A small contrastive image-text model, trained from scratch: encoder norm batchnorm, trained on regions of photos with short descriptions (Visual Genome).
Rows from block 8 of the image encoder of a small contrastive image-text model, named by matrix and row number. Each number is 128 + 24 x the weight over its row's rms, rounded and kept within 0 to 255. All counts start at 0. Numbers have three digits each.
After each channel's rows are labels from the 100 images, of 14848, where the channel reaches its highest value: "responds to" is what is common among them. Only what is clearly more common there than usual is listed. The data: regions of photos with short descriptions (Visual Genome). In brackets: how many of the 100, against the usual share in percent.
# conv: 3x3 conv (encoder.blocks.8.conv.weight, 288x288x3x3, each kernel summed), inputs 0-71

conv.260:112147106145145109089116170133127084141158098169112108126104103138125137117150105142139148159136101158128092114109142130138110160081114131120113083103098095131148128123120163161112147121088085138091104134124115113135
responds to: text has "brown" (32 vs 3.8)

conv.276:155146124129109104137137151125118119129152125144128132145130118169151190124130131158119137138146104094132115117133119154108126113165145119143149106151142103145153144123138131132130131112130122142093139080154157174124
responds to: text has "sheep" (26 vs 0.6)

conv.269:140144097134130210126112113122118095094164096111154152154101119139149125142121103141134106143125086123105115139153179121124146115111086117109109094171108134173106112141133101140127139116091118143101084101122140080130
responds to: text has "red" (33 vs 4.1)

conv.279:105122139136160118136135160153074086164135114157152117107135122123090156139160128140129170163131162143145098141080124136146132156131109131130123111100125115128179139103080187146110125113140102139101118138119120124115
responds to: text has "elephant" (29 vs 1.1)

conv.94:093136106141128137126153154103135141101105113133153130171159119134110138173157128229142152139111133143128100155150132094091131151165120142145118098128102141112170124180151136123111125111115143101119133122077123136142
responds to: text has "sign" (25 vs 1.9)

conv.100:083077104150123142149147170149127102123128128144158105129165139106087127153130116153146097107126132125090115113113143126157139154150129122110086122115093177155159120147156112130128156080133120053121116146096092140177
responds to: text has "sign" (37 vs 1.9); text has "red" (28 vs 4.1)

conv.157:118104123115107093104119177171149119145147105168152065112158150160167149064146107123132108114124137099097084112120109159088116141131147133135133097135143132165144157126141146125146136109146099112101143144127055164139
responds to: text has "elephant" (25 vs 1.1)

conv.245:085110109153130121150120132114134167124083099132145135136133081140095092151157120151099141067107129116119098146134141099112122148150123147157109147134128149097154112166137138092077116154107149107154124159062122111134
responds to: text has "sign" (29 vs 1.9)

conv.194:208114125102128154133136129137116134088146132111153140154156140141165113140093136116133130124130128127119190106138118088121234127152149132164128137115139125123128109098151133145144116088129132125154195102141129121140
responds to: text has "green" (35 vs 4.3)

conv.275:101122157135124103134142134160122104160115139154082144099098132121109114134165111126136116152125092131132066132104132147152086120110130132105124124117118168072096131147086123143071126152113135133109060168149137138132
responds to: text has "pizza" (31 vs 0.8)

conv.170:161139132130124131090079128102110148094120120125122160114155144137171110145132098148093212137132119102109112101135131113112139090108150149148156131118133125093154073112107170131121059129105147174123124139140152109104
responds to: text has "train" (36 vs 1.9)

conv.138:115096136140129126112109154142142127123151119139119090115146132092129126085119122082095069080093145105120126115125135150131106126099151142098134126128114118111129121089110129116157118131146129136140131152203126124130
responds to: text has "zebra" (38 vs 0.7)

conv.102:158128135124115114156144121107106126128139169127149128140129179163156156123121158150124135130147134119124125112133108138125140133145150123132154127145153109149172140090150145133141107095130134127132163087144137173109
responds to: text has "train" (31 vs 1.9)

conv.86:135139151122112102115151120129111153147142160131115146158135174135155158106133158140137126134133138113137141118159108129096124113122151129168157133128137110066154155099112141139124110107141170148148149091132109179091
responds to: text has "black" (27 vs 7.2)

conv.22:131123111126139095150122152152100100191128133157135111049149144152140154136161118137100148127130190126138102112062118138160152133132120139153127149110144139151146126108116161140117136129161122131122140165109122142139
responds to: text has "elephant" (42 vs 1.1)

conv.235:142102127122146151117122134125118146097181126123150135154144095106157128125070122122139082136122134104101142138166133140145143126131144153144167121121156147106159148098092117118155127120139103123101123114164124153130
responds to: text has "man" (32 vs 8.1); text has "wearing" (25 vs 4.7)

conv.110:146162115112138073100120132108170147108141119108144127134109071132079145121122138141119125142121109145132137124125098120090114126115120119088069097107095096106093149147110100136106131125121129130154147090166129130104
responds to: text has "yellow" (33 vs 2.4)

conv.264:108144141142130102088139119124122092136142139149086139151111143123134131091164135130130133149110132156143113153128135154104099145099114121141104116123086071085148153146113164156105138122128137148121109109125109102086
responds to: text has "black" (26 vs 7.2)

conv.182:177132134101135098122081131072154157117126132108119131121149113144122123137131112130061176109120131119134140110108095120092151120146121140148129140115130098109127110125129163117114078135111112124144156114129144100116
responds to: text has "train" (31 vs 1.9)

conv.98:146152126102059112084133144157171131114138088167128154143142159177179141115130125141127127139129096111134113108160109109089132091103168129179151102136136144117098129140139116142100134113098155140139142134107077173135
responds to: text has "white" (33 vs 11.8)

conv.15:102067155139165123133135129121138179092136139098131109139159115080125109112122136110119093084093147138133159165142123148123123154165133151102104102122109123095131108127141087095130107102163134086167156120161109106127
responds to: text has "blue" (45 vs 5.3)

conv.12:140119115128139178163125076100104158115144145103143157146143174134167136164125133152113135094103104114119116127179152147125158127174127163128154111175150161136138119133143079080134122128127112135093119125150180138148
responds to: text has "man" (26 vs 8.1)

conv.220:142125110145126161133110108141082107149147152130121143111158182120138127147113150087105088109113141131146135087118155122126151098109061117143178141127183125132129088080100122149156131142141149157124125141148154135131
responds to: text has "woman" (25 vs 3.8); text has "wearing" (25 vs 4.7)

conv.0:104127144086066123138139156130158132104119115134111116114169145142134150137153121136119134099118105088137135118126084141134136101150193136135146133105107155128093127148141075078151134125132135085118133142134115149155
responds to: text has "white" (51 vs 11.8)

conv.47:106121115143093121137129159146144122117125129169149113129181160152127113138144102133131139109118117122103098113124133124133146137148166133164102132125124160162136126147192135149150147120120131112138138158099079138176
responds to: text has "white" (29 vs 11.8); text has "toilet" (26 vs 0.9)

conv.127:144166127129155131119067117079126144119116109122141168108133114134126114172137104143097153126112112107118109118139135120109121088116118158092141107125122139113113082152067150107096075192098151184124099135144188121127
responds to: text has "bus" (26 vs 1.6)

conv.202:116168087151130131076084148115133113135146112169142125116111105154124121132117070112106138119110132141087094113115152114155122149076074136151151090085141116143129097110130167139146119152117103136129116171094120105136
responds to: text has "brown" (27 vs 3.8); text has "giraffe" (26 vs 0.8)

conv.285:122119167153078115149114138102154143122134152127098109135168164111142141125201113138105136106067106138174113123139153164104116122149120138145137109134102114132115135173145075121136152140117137115133137138107139108149
responds to: text has "white" (31 vs 11.8)

conv.173:137123099153147124127115134135088135111135119131158118116139106139156133158098114149115171154148120089095099114109141123136140115131113157140166130105135140105157080108085178122152092124123115140098104144145151117133
responds to: text has "red" (26 vs 4.1)

conv.134:092096134153162150102122132122139141053152106125142126130143110102105091102111094125148129127119125146083137163133130128130136154137155155080078121109088132090145123142151134121120118104136117100162134148150082113111
responds to: text has "blue" (31 vs 5.3)

conv.225:099149146124127125104126153141152125119139104179117159118093103150114117124141106125147126141116071113104096154145121133152089106094167153110122069093105147105082119130110122121085113158106147173130088153153131126121
responds to: text has "zebra" (28 vs 0.7)

conv.114:101121120126104125117155084152093156160148166154126142145080161110094103134101163110142098131118111119116150134139116128134141115109144131164093148065156160087146168127126093128138134137104113108141111157096111177120
responds to: text has "man" (33 vs 8.1)

conv.97:176159112111122126099077091108124155088113075116128192131154140164159090152093112130090189136128120126136129085145124071097139094110137130157139124125146128132128084115134138148114098118071179166159156113106131102101
responds to: text has "green" (30 vs 4.3)

conv.123:130141079119072148161143132124169140099113128124164148125185137168147133177106133144121120121113117111128139079130137082138173124168120124140124145162123165170131098149174122149140151120091157108150141133095117133204
responds to: text has "sign" (35 vs 1.9)

conv.4:127125129142130087122090159122154120139159117130110086128135110108116137064173108127102131088113155131119108146123121149120110171144106135116110131103107069120166142129128148128138114136159101132132156134120103118115
responds to: text has "black" (31 vs 7.2)

conv.207:107122181144167100141109146132119137161131153129104108114136172080124121083172099106083109071107141134111108165123117165127093152115105162104123097123114073111133126099133153113138062143155132124139127150179138117091
responds to: text has "man" (29 vs 8.1); text has "wearing" (28 vs 4.7); text has "blue" (28 vs 5.3)

conv.167:139125119137094136095117071169112149155140144142121136152139191126153121106122141122130113128106124120118128076154139118090135105110125128165141111135166125133151128094122124152142141105108125126122131114108118153126
responds to: text has "man" (40 vs 8.1)

conv.107:120126113128163127170138141121095120133078126095145123098116116122072114150155137136108166116148157136129103134086120074147142146142121144130098147114135100129156108129116153121104093122116093108116121146110152107136
responds to: text has "bus" (28 vs 1.6)

conv.2:118135152118137092115139144131143142128142125123117119128107107099098142127152133141127126159142135160134127153118116149105116135122139109097084130084066101067088137165099106148117126109143131129140135125154134136111
responds to: text has "pizza" (26 vs 0.8)

conv.99:122128112136116130135110114086106151101129100103143128119142129123155103155119099162097193128112131103102087115135134116085136112155130180130166129146138146105156095135121149072124039155134106138093101140112165086123
responds to: text has "bus" (35 vs 1.6)

conv.256:125144121106122131133123133066169136110129148071148114118136115081117145152136128156136105153140086150144135097122113114157135128140120122092132112113094111149124156163122074114127145108097101097117119096141148128147
responds to: text has "yellow" (31 vs 2.4)

conv.184:156155126107132116116129138131126125143102165120120154074113149129127121160158127129126122135113135156145141091081123114147172110109092114121122133107109127145106101164119115147136126144107141150135140146129148118166
responds to: text has "pizza" (46 vs 0.8)

conv.216:178185133136165109091122112095146139091152091104133191182139110162112131146116129137114140152128117164129145140165130101087131145121094110123080095138093103149146129154141125154116132125117183144174151064132112096111
responds to: text has "yellow" (27 vs 2.4)

conv.257:137067143134160125126140130162081130129146151127123106142154151096131135120109148098120108115138173110107172150126126138135154126129134143144136140108140125104137102074100130137158096115191120116138151115163116125117
responds to: text has "blue" (43 vs 5.3); text has "man" (28 vs 8.1); text has "wearing" (26 vs 4.7)

conv.213:145118115101080160185141117121150141122109131123150118096146171150192128138113120128124111122117125102127130090122123102155180114149130142132116123170126159188123111114184114143174150111109134113113135142117130123182
responds to: text has "man" (30 vs 8.1)

conv.187:161142098138132143099107093042148164095143143082152163151144110117112111157114098142106135144095107166114139134160137102126161149144085132133124101124103107145150125168154108131130120127083123121167139121108125040130
responds to: text has "yellow" (30 vs 2.4)

conv.284:138159110135115150132146133133114125149113135143120177103162168126161121149149138149115161126111153134172121078119150086131175070123134129141147158128134122131102041137093121158128126132133189161122123137115145114153
responds to: text has "pizza" (27 vs 0.8)

conv.40:142136122109150113110109141121159163120135119124160132142121088124093143147098156124121124142123104137133167127120100121092132122124175122101092150093101139087103130137123105144126122135111170129166155135166125129120
responds to: text has "sign" (36 vs 1.9)

conv.162:159164112152124129117089129127134118144142085156102171118132132162138135137141112142098133120082146116149116079132163121097136102108058116157145096136143133165102087137107143147111140168128171167139134133113158104129
responds to: text has "brown" (30 vs 3.8); text has "horse" (27 vs 1.4)

conv.133:142131084140145164164138091119105135104115132102171161129155128154151095163101147135109135128114148141117149128131148054139178143168091141152147132152164150179152068121150134150157128119114140101147152127099142090152
responds to: text has "red" (27 vs 4.1)

conv.192:136149103131152160082139140130108100139123116138173144131140096133095130159114120138152152197158125154128121117099135091137164146093133075132081126096099109156154128124132138183125144078097126133126145093081107139146
responds to: text has "red" (34 vs 4.1)

conv.29:137160124093046130108134146138169117103134079149126137108155137161200150128139114146128140142130075095126115094147116121108135075128165134172168097146132138127085116138143103125122161117105134138104116126100097163158
responds to: text has "white" (39 vs 11.8)

conv.146:126148134062081084124134168119166113117134123135130082087144107137143162108139136120120092134128119130158128099078069123108126134141168088141122124094111108145095163135152097127122175088133113111116150114102075173149
responds to: text has "white" (35 vs 11.8)

conv.69:118128156132109135106148143156111111126125146161071133099120174116120109107151102112138121134126129141127130158097135169139127121109177131124075154090089122066096124144135120152145125101137125137132132155152130109125
responds to: text has "man" (43 vs 8.1); text has "blue" (26 vs 5.3)

conv.77:121129089146163130110106164168116078127154110161172091109181125121118142133123123136117130124120163127105129103103152125151150143124100120129131121109128127142153104086093174155150121121159109141114135151147126127158
responds to: text has "elephant" (32 vs 1.1)

conv.122:132122094110105150117124126132150145120118126127154152127145120114147132164073130131139098140121087099131155107143132117123147074110133122129150139117120178085131121129099090127148133140089150144136124151128132157159
responds to: text has "sign" (43 vs 1.9)

conv.23:138121139130125166120145110160077115146119194161096157083114214127142105141121148112128134109114138135142135126102137139166171109103142131151094152119113129102117121124126130138132123102124146136130120149151151124155
responds to: text has "man" (46 vs 8.1)

conv.139:104109104124129099122102155154164140128121095141171110130146064123093137163119147136105121117105153126136144118106130110077125138146132105105096158124100171087123107144092110138107129152140178106163146148133126134137
responds to: text has "clock" (38 vs 0.9)

conv.143:188104148088128138116132125123131151089161143091140139158148141125152124125085146101128110120129124126127194117151102116118171139155166140168121141108137116118134145110156121125152125076135115112154203102148111139132
responds to: text has "green" (28 vs 4.3)

conv.174:105122116155128117138081119112128137104147079124142121134153089135127132146128104139094117081065117106116121128145170130077108117156100128122120100148117154124123106137112122105123127171130142141132114130124163103136
responds to: text has "horse" (27 vs 1.4)

conv.156:129137131133138141094129135087144133090132112104170139156143095118081126157133108191128168161140104153109104156131115130092135149156112126111104103100076109110166140158134143127074099105123103111120143098134121126119
responds to: text has "train" (28 vs 1.9)

conv.11:127134104128081116140132163145154118154112122160162120089177136149148129155121127118116097116117140100135126050104147100145152110136112119151158143128134173159134088134133131134147154150128151132138114168109124159211
responds to: text has "sheep" (29 vs 0.6)

conv.87:130149147125130125135160116082136138108117154088114144159155152119121150171157154172121134136091095155172150152154133141085142113165144140122136084127091139092123131198110093110104135134132147114132126093121176141143
responds to: text has "yellow" (27 vs 2.4)

conv.83:127143136118150106121127133125153162107092110122135150123127095118072131147146142142085154123112138138133141150112100116069126123134165138130098139112097131076099107150112137126083082153119183138168144136144124125113
responds to: text has "clock" (31 vs 0.9)

conv.211:141134167117133140127120103064141176103124124085117160135152148103144131155137129149098152090105098120138145135175124140077133081140163165116149121127112137071106113130094132086116096154140139149121130107159178142128
responds to: text has "blue" (49 vs 5.3)

conv.112:121108108114093095126116146201113120158143115169144078104166151153162155114119110141102106122135144055114099092133114133098128086116146130145175135143162173157121106087131150131137129108146131126098134153144101168146
responds to: text has "elephant" (27 vs 1.1)

conv.79:104082144124172140153139131110102142118128157096127127134171148085126154147131147137118117105118147131147172164138129150133135133158122148111133105129127136115141097106116113104132116113184124090140136102167157155148
responds to: text has "blue" (37 vs 5.3)

conv.171:144143102153150137116084105092130143117133152128132154117120142124114087123119089100092132122092153169102139142123155103136154155123096142147115121111133099144144104145177142149154100138115130128171144150106131028110
responds to: text has "man" (26 vs 8.1)

conv.35:104113163160145104138111139146136148152109119129117123132174152075113116106171117114068120071081153112134119144132143142088101116125131149115122115136117119117105098129120139118123099158159185130156136148152123113116
responds to: text has "shirt" (32 vs 2.9); text has "man" (32 vs 8.1)

conv.271:095144132122121085114091157131155125107140028149156103127142050128094131112144107150115130106086127114118105123136124129041082139133112117093110086125112125109112114130094146123108122162143135139127122118150123119124
responds to: text has "zebra" (30 vs 0.7)

conv.168:139167091095126144136127096089134136091122127108165180157133126173142122165108131183128148127119095130115118124177116096106132130154114126134155071168158141152115124143133100103128105121081138146125129094100149132131
responds to: text has "yellow" (33 vs 2.4)

conv.109:125087138099100100168133126114175179107090120092111116129170136100130124147123137132099129071080132103154160111127097123119141114175170160123137145144122147105107098145139106077132128139131166097160157157131127097153
responds to: text has "sign" (33 vs 1.9); text has "white" (32 vs 11.8)

conv.212:092152136125129112115127143152152139107139062155148144155121122163129110088143085152141121122119121123094094160164109123074084127108134146104097068141111151150114133137163137146090097124108156144136132123140071137092
responds to: text has "black" (27 vs 7.2)

conv.183:122082134121152130103124140131136175097165110109168128167148080094117122113083135126146073125090125129125157158180127152098121130126130129098111092122106148089138135124103083130112126094134128101152147104148108139111
responds to: text has "blue" (36 vs 5.3)

conv.64:125133118112123151092146119160114137127124122112178150149158108129136123152089159142136153137137130130146152138141127103093154097122158099137111154110106143105120091123111122158133133123124180147137139115136122134153
responds to: text has "sign" (26 vs 1.9)

conv.152:163157118144150120124084108134122131152151120130120162123118165147148130138114115112071098109087143126124121097127149125119138120092054133143152088144154122158126108112131138150147116153118145163150150131141163095118
responds to: text has "horse" (31 vs 1.4)

conv.169:163116099144124131100101127144091111143174143161118108144136164136161150094108133103121093137107119140093123115132142154113140125116113113163120133147151081163166142086160133149145132095129092130111158109146089134120
responds to: text has "black" (25 vs 7.2)

conv.286:115122106147165143140138146134061089120113134137159127126119132134068118149104146142149162164182148140110126126080128091151141147136124122136113141081140111134176119107085167145126118091119076126105125136102131150134
responds to: text has "bus" (25 vs 1.6); text has "train" (25 vs 1.9)

conv.197:173139102137164141104110102080131145108127122070138188152149120139130130173102139126097120129101132155135165116140149081090160131148076114135134098148137120160132100155124114137124131136115160122173155092118136067132
responds to: text has "yellow" (25 vs 2.4)

conv.253:078113120140162087127115141129157144131096098122149104133116045139070129137131141133119092081102134128122122139117136110102088167133113125083081095129117146110117122138108102102092127164122173108160135136136143137128
responds to: text has "clock" (53 vs 0.9)

conv.140:117119155138121088151110151136143150145124119128097115121193154101138144129176104122059129053077161098145120138123133164086124115155123152130140128137127117105115104130109135113132105151187161126149147143145135116136
responds to: text has "shirt" (26 vs 2.9)

conv.190:146172128146149131114064092068135157111145115109138186137117128134137094152133092152072157117092115132106101122155148117094118125115092157128160082126138134127138113153089153104094062178086148181140106132118173099112
responds to: text has "bus" (44 vs 1.6)

conv.129:064134086138144158125139129163091119120136094166198133161118126163129103142100111173157133143149140099048110145157139097112113127116117142131137109136152187134145110107124157148120104110110139125112117139100105135113
responds to: text has "red" (39 vs 4.1)

conv.80:149151157119118083112085143111154129140143094146097141122143129145142153136165111145086146116060106113168121085139125151066113086124105124145145075139105118126075122143097123121098130157132144157122136121152157124126
responds to: text has "sheep" (33 vs 0.6)

conv.62:130134131131144129111114131123137152119121149134137132093125129136130128135134088120108160148150126116109119126107126121121136094132176164141148158078125130076085093119103166124152070139113134150133126170173146129109
responds to: text has "zebra" (29 vs 0.7)

conv.10:124159127145148129138103143117106124166123099149124149098133120144132137142166090153096160114084121086132076104118158116109102092132109143130141102140132134123132066129098170123097108202116149165105091143123170124121
responds to: text has "horse" (29 vs 1.4)

conv.189:093144048149120144114109158110132094121142086143148109135128110145127134136110093144134119125139112126091084110137166090133106151119080115117130097118109139155133095121124136133128151135091114127107099130091120131166
responds to: text has "horse" (28 vs 1.4); text has "brown" (27 vs 3.8)

conv.28:149138109109141102120136125084139125129127157071142111153123127118102175150105161148132113139151109153146129112131107134130131139145131094121128105127137114136144178159135095121126138114110105102121145048169152171130
responds to: text has "yellow" (34 vs 2.4)

conv.30:143137122129130096103094177125127129137185114180097081114115134142168147064157091094110114103117124113085104142125116140135123142126128156161152101122138093150148138098149144124159116128128058136102130160134093137130
responds to: text has "sheep" (25 vs 0.6)

conv.141:100124132147127115149097146123124096129143104153089101110099121101137127104146087114119113109091086126122120119122146165115090121099118125092115071122076116101097110119123115110124128150117079139117084137152165115124
responds to: text has "horse" (25 vs 1.4)

conv.26:117101143127088141143116115097118141139119172114116092113144175061145151151143140126122123120067099101151142099126141152135125101142105129125151095118114141116111140142136077098146153123113091093114123149154169122162
responds to: text has "man" (39 vs 8.1)

conv.185:123106096151133140131141164146128124119146130138176116151178123111099150169103149159145135134145151139098141108109137117125173160163122104150110146090115143170180128147140138138144149062154071087121154117116114159173
responds to: text has "sign" (28 vs 1.9); text has "red" (25 vs 4.1)