Weights of a small contrastive image-text model.
Model: 40-pixel images, encoder norm batchnorm, encoder activation prelu, text encoder width 256, text encoder layers 6, text encoder norm layernorm, text encoder activation geglu.
Data: trained on regions of photos with short descriptions (Visual Genome), 50862 training examples, 78.5 epochs.
Rows from block 9 of the image encoder of a small contrastive image-text model, named by matrix and row number. Each number is 500 + 25 x the weight over its row's rms, rounded and kept within 0 to 999. All counts start at 0. Numbers have three digits each.
After each channel's rows are labels from the 100 images, of 14848, where the channel reaches its highest value: "top examples" is what is common among them. Only what is clearly more common there than usual is listed. The data: regions of photos with short descriptions (Visual Genome).
# conv: 3x3 conv (encoder.blocks.9.conv.weight, 288x288x3x3, each kernel summed), inputs 144-215

conv.22:504479494474446472456457507507499502499472549483509524476479517494495503500498477507467445496466513484482450506479498527486468496518500474493484460485512483510519512445476503452479495518483517532478501544507487483482
top examples: text has "yellow"

conv.144:488501495497486471517477487498468477493511544457521522481499527508502491468481501487493476509505505492482493502488514559473498507483503459464473452475498477528497471484489488495487496559499533488486523548497492482470
top examples: text has "white"; text has "shirt"; text has "blue"

conv.130:501560505452502494485461505459509491492545540503518520528537503519472575453530478511522473538489506515497505516504480512470524517497499512496507496517487530526491478519521454489528476545469498512482560479494479536576
top examples: text has "white"

conv.169:502478572472454489503485464448486518508539538509499541488528483523482509488505431494509472476484494534532471497493456495507535489505512509432513503529516484537488513464518491492524546551467479497516504495504532502508
top examples: text has "white"

conv.142:459510479502513530487506505495494528508487503540506476499472510566498515521520542527484512489493477476472505506503543512495509514516484485491491527534628494497532515498485510483498499495483495501494498514525517525519
top examples: text has "green"

conv.7:558481517463485465523478494465463531511509487509486494479531477526526462452472476537520507480528547516495551479475519491532545461515506513478488496491484476512491499462501494523503516516478522469565440470477491515452
top examples: text has "clock"

conv.260:478504490507497518493507516485514506467488463516504449511480488521477506499503569530478505463501474474468513497488519440537473480480480506507487527517527512472484483494488520554473529491504510514498472495504511541472
top examples: text has "trees"

conv.276:490493523507477521511498480469486497513533523505514563478530515509507496488489489501513505492500501515529497523525475497516531482503517479485509492533532527547469497473500434482522514583502507504508505524501541485503
top examples: text has "white"

conv.140:506535517492479498505481485485500451488567500454498514474529485506462533469580489464489462479492519549523457485499488492447512467453479468457487462511524515497458480503530494485544542554514532501482525481498504507536
top examples: text has "man"

conv.66:515511494488507476492493528495475543485481575538496498518496531509485485507494481549487465512489519481456499531483504536517461479524460498497502500505502491506519509477497478498441468484479509503477520491513490512490
top examples: text has "clock"

conv.164:470532500526518536503502508505482438501528491501496514514497554463484503507492539482500493523488487491508482526547500504476485507466505483527489441502493539519468472528507471508511486551532520491434547548520513486484
top examples: text has "white"; text has "man"; text has "shirt"

conv.104:511503502468479457466483497478432546500485590526450499510493500553479488472500498537469468489466505477465502493460505513534502484516493487468505534505514473486511526482524497508471485523456496466507522497488505521501
top examples: text has "pizza"

conv.123:505487499501505497509487495479500503516530466466486478509528466508511496513520517461497503487506532547526496469504504461446508476474533499503511503478490504473498479537509586494524507495533508489491501487512491506495
top examples: text has "black"; text has "elephant"

conv.251:488489497513492536483518487491496504523492514504515531497487516519540521549467523506533521528490472483497529511504526528502526560538522500513495485505540508528541474471468459477478477509474460497522482546476539505507
top examples: text has "sign"

conv.33:516563488520504483496520554512561481436524496468542463560512533489507537485528510494519489554504516514484516563471501489499477501483529511518479457485498518524498419519490481505487504505516509565483517517493492520505
top examples: text has "man"

conv.154:524506460501491479464501531534519504479476503489477451529501486464516483470516477502485474524482533485450492483496474489523455506486534489516481479439442512453505493504510521490465477473506529496486515498490458502488
top examples: text has "brown"

conv.68:523435512447468515504455470451466530548479431498488498473513451521555478513473518501479526462521527503525524451512532452503523496506542504501499529508491493493500516492504554507525514513513508484520453486489493516500
top examples: text has "red"

conv.62:491510494482511488508447502507504510521541505519503500498548495503477503476558495499497479489513558546499489476492492516438517481492499496499493488504489504501503531541538549508546506513538543489485532500526441497502
top examples: text has "black"

conv.125:461502513592551477555568504554507494511503473469492501496499503473482484500492502445559534488510485503484492507449480499521514477477476528490540514501500472527481494531506523494501526452530492501513473482497505462470
top examples: text has "sheep"

conv.132:481501528521550476538518507517499514512509518470502478513510522511472471498507517473525512509517507518469495524431497503516508465492497513492516513479511468529500505515518520517481519510536494494495479490486503469449
top examples: text has "sheep"

conv.177:510522493475523502499486537506497519462521481483487435537529489514509493466516493489523512534521537527496536493516489493502507507477512532507482504505482507468503455524496519518530455485503512496520505492506483518498
top examples: text has "elephant"; text has "horse"; text has "brown"

conv.32:473529486509542511517509507523490497509503505550501513504515488528477516466509476517541516528507503496485533492505474555486533549504467576490507514526507499506507506519519476523510446502452482454522544476508499500537
top examples: text has "red"

conv.30:516472522520544542525505496492472486537499446483465518512530505501567473538487535468530538521527523530521515502519527490495508502491557506531508479493502504522487455523470498500503540513570502487494463519502508477482
top examples: text has "train"

conv.145:501480491464504513509448490507485487544504478550518520462542513490516472506485465517508517502530538508500539483541506546457531510513496514497491468530509517530504518505487508499552463511500538489507495504516509492502
top examples: text has "sign"

conv.58:553495507486488432509508510495515486454506494474501481465475503527495527475526456485497444458510519505495478534471495503482473444477507485458489505471501498505474463477473519478503522485486523541524482465510539529516
top examples: text has "man"

conv.173:486531503509558508506510512495481490480525511510465485531468553486437496500525505477488456506473484495486456519502482515459451486461483495509508487488481519492485494564517495505481491484555504504428549507565479509505
top examples: text has "motorcycle"

conv.216:492477516508503487491514488483519497517503490454444493513493483486504523526504516444505484486462496505510466481488483455505477485463534500505533515417476508448482492517515557492475540477530493521486495501497498502505
top examples: text has "train"

conv.108:527465510481471517478500458449467521509498497517492495485496480541556490517469487521505519493489500488520536477528507487526543506528545488488487505501516523507512479462484466467502487519467493496553487502498546538509
top examples: text has "sign"; text has "white"

conv.0:486471527504500537517495464483498507525510484499505508472467508496502511533478544472485525463482474497504476495508532485504494489495495445506512510513504507514498492492459490495458518476504477515460464500493468514459
top examples: text has "train"

conv.89:461473486500520541459495486456491569558466503577475515512487493539506509537493525528490513498436464476509483489521511491508518521555516505501524558518535508497549539516495522489506510497482437482493501490517497535514
top examples: text has "red"

conv.236:488514503482474545445487502448503527493508499539492484538490482535495534525508524530460498497476491489516512483555503452470497508510536512517503519520507564457517481503500521516512505507480489492479519489518509564551
top examples: text has "red"

conv.189:489486530503478465490497486499493513516488527480520512478467513524516515514478512489491505479479479493500474517442537514519506511516507451478496498522601448526533517441475475452487512513470463510491466531479521494499
top examples: text has "green"

conv.121:475505480506514509465505508499497505492467518537480475521439524511478505498486539521460459489425468453481445512520500511505446504500488460532498506472502516465518514503475489475445474490499508503428541534527463526487
top examples: text has "motorcycle"

conv.187:536479570461491477502491490425462515492507533462456486517494498539527498485487519511525485504484503516494497497458544478508504472502539490495499499466492486502506474489502490500453554532496486499505510531498498525475
top examples: text has "white"; text has "toilet"

conv.23:531515503487476460517482503512463486500510534462493516472513516504496493488527494496497484494522540512474501499475508533492510483497463486471469457482514488518489492459516483501483514558500551486517500506485493462496
top examples: text has "man"

conv.219:475484502511508489505519472505496505509486502516466523486493493475491489469493432470515469460448489480514459453508417518533490477487502497462538513492476497495479529526532509475501456485496498478507518492507466487485
top examples: text has "pizza"

conv.217:523534524516510502533526519488473512503546506497474486523564501512504483462510491495557524541536527534501559512495491481523542506498510567498511508492471511524482480518527476562499511521522509475551515494492517489502
top examples: text has "sheep"

conv.41:519501500492549499517498485493478502508521491532499498479502510518500491493479473506517482515498522505475529484505473559490505519487474499473516504494480493496496509535501500500475453473477511497518502474535488531500
top examples: text has "clock"; text has "black"

conv.6:501490526508511519525487499486503472509562465501500512501528502475475482491516511464476507465509515549533479493504478492450478442439508474491509488523481503514460499555515546514537535498564520497447501472537472505470
top examples: text has "black"

conv.162:494524510536524480526532501500519448437509504405496479495481526488490517480502520456539499520498483500479495512457503514495492489443490490481506486441485485498476430501509455495454505512499509511499502521498503471479
top examples: text has "sheep"

conv.179:474486518505477485490498495497484525528480522495508512485467511544509506509489532501482511474483479476488479518460551511513506504520501463492498513524640460530532521448484488464493528524474473509491462531480506499499
top examples: text has "green"

conv.106:500510461506424519425514511482528509466469509491478493530471469477504518529516501539425481476461486447504488493520483445539453513533521497535484489486486545461524481469514494506488514484488482504490506494483508530532
top examples: text has "man"

conv.272:506479544470494474495479499465475527523483513457491495494470507521527501521498527499496500480488502513495464511455567505501493462522510445511490483501539464508534498460469510465473536523500496527475459525487485490471
top examples: text has "yellow"

conv.223:475537473506523496499484518504527476477535487504481476529504512484467519474561500461501462504484497521488466507506474503442472484447516496496486481489484526489469489572523531498530502496545525506462562503543483504516
top examples: text has "black"

conv.51:514514469479519521501487528478477521484486457531503456533518492522529486477493503537523529551524529488479593490521502513514512540503509538521477522481495510488529472516491512532505460482487519469534484498497512541509
top examples: text has "red"; text has "sign"

conv.76:513436485512531539513481480506476488538464442486471507490507488480589459520452521483508538507517516495498517464520518495505501511507556511531494490493474499503486480518464508497485507494555503474497483523506486465481
top examples: text has "train"; text has "bus"; text has "red"

conv.198:514501452454479505488435515472519476471493479497505459494487495499500521484521505520463511484528535501493514499515514501454472459485506458510462465510509511497486483515477535508501495480507562511477511499522485516503
top examples: text has "black"

conv.103:506425516483459519498452475484482563613462515511481519482498484512552478540492519510482519474490504509494490467491532486535527514583549482521484509518524469524532547469500532484506523535514513477518456528485495463486
top examples: text has "yellow"; text has "bus"; text has "train"

conv.259:508469493491507521508480504487469503505504444495464454515500479495511465512482547491488531484518507495486504481499544440503476469495513497533492509487496496477486473516463514526463507478540498490477461491503447505425
top examples: text has "train"

conv.31:510529479513508474486497523517536497483514503463471472532514483476500524482567490475494460506503532520484486493485469476489483490479529504509507485432452521463491503534535552507500522497524530499485538481504483492514
top examples: text has "brown"

conv.77:510507523490534454510492536506482589530490523499493483526510515532518495521520499517522487516495531519461488514435528515519501496543502511506508517490527440502575523492501529487480499485485502505505478503491465495507
top examples: text has "yellow"

conv.99:505494526503456507477503485460525472486503513450499508495475493501530527508486528491489477493468484511521481499505517459489491479498555440525496429447491519476501467476482483468473548530500507531481500537486520506494
top examples: text has "white"

conv.163:494494560503524506560497498492496518520543495491501503506526510521455469500514504477522507497509518550507489506458505491485527418480494515477512508524508485529487509510512524522510544492539487499495476441520505502468
top examples: text has "sheep"

conv.80:519486488459471519502471507468490510495491444479506469482520457512530495515503525530485543480570523490502595491505535454510525494504504516512487500518504497499494490477507523534517536520491521495537455489479539508510
top examples: text has "man"

conv.192:530519497448498509513456516436488496503557488507485470514519505510490513484515507507479489494512554528502510500523509495455491449471527478499470470514495535503479469518487506531505502514528541493459516476546483539493
top examples: text has "black"

conv.49:513439519481481518499490432459453508536499496541480535459513487492517470507425456498507503486496506500549517462532483513515529495522510509485510486518478509515475509487502477490525481508499486465528486481513493499464
top examples: text has "sign"; text has "white"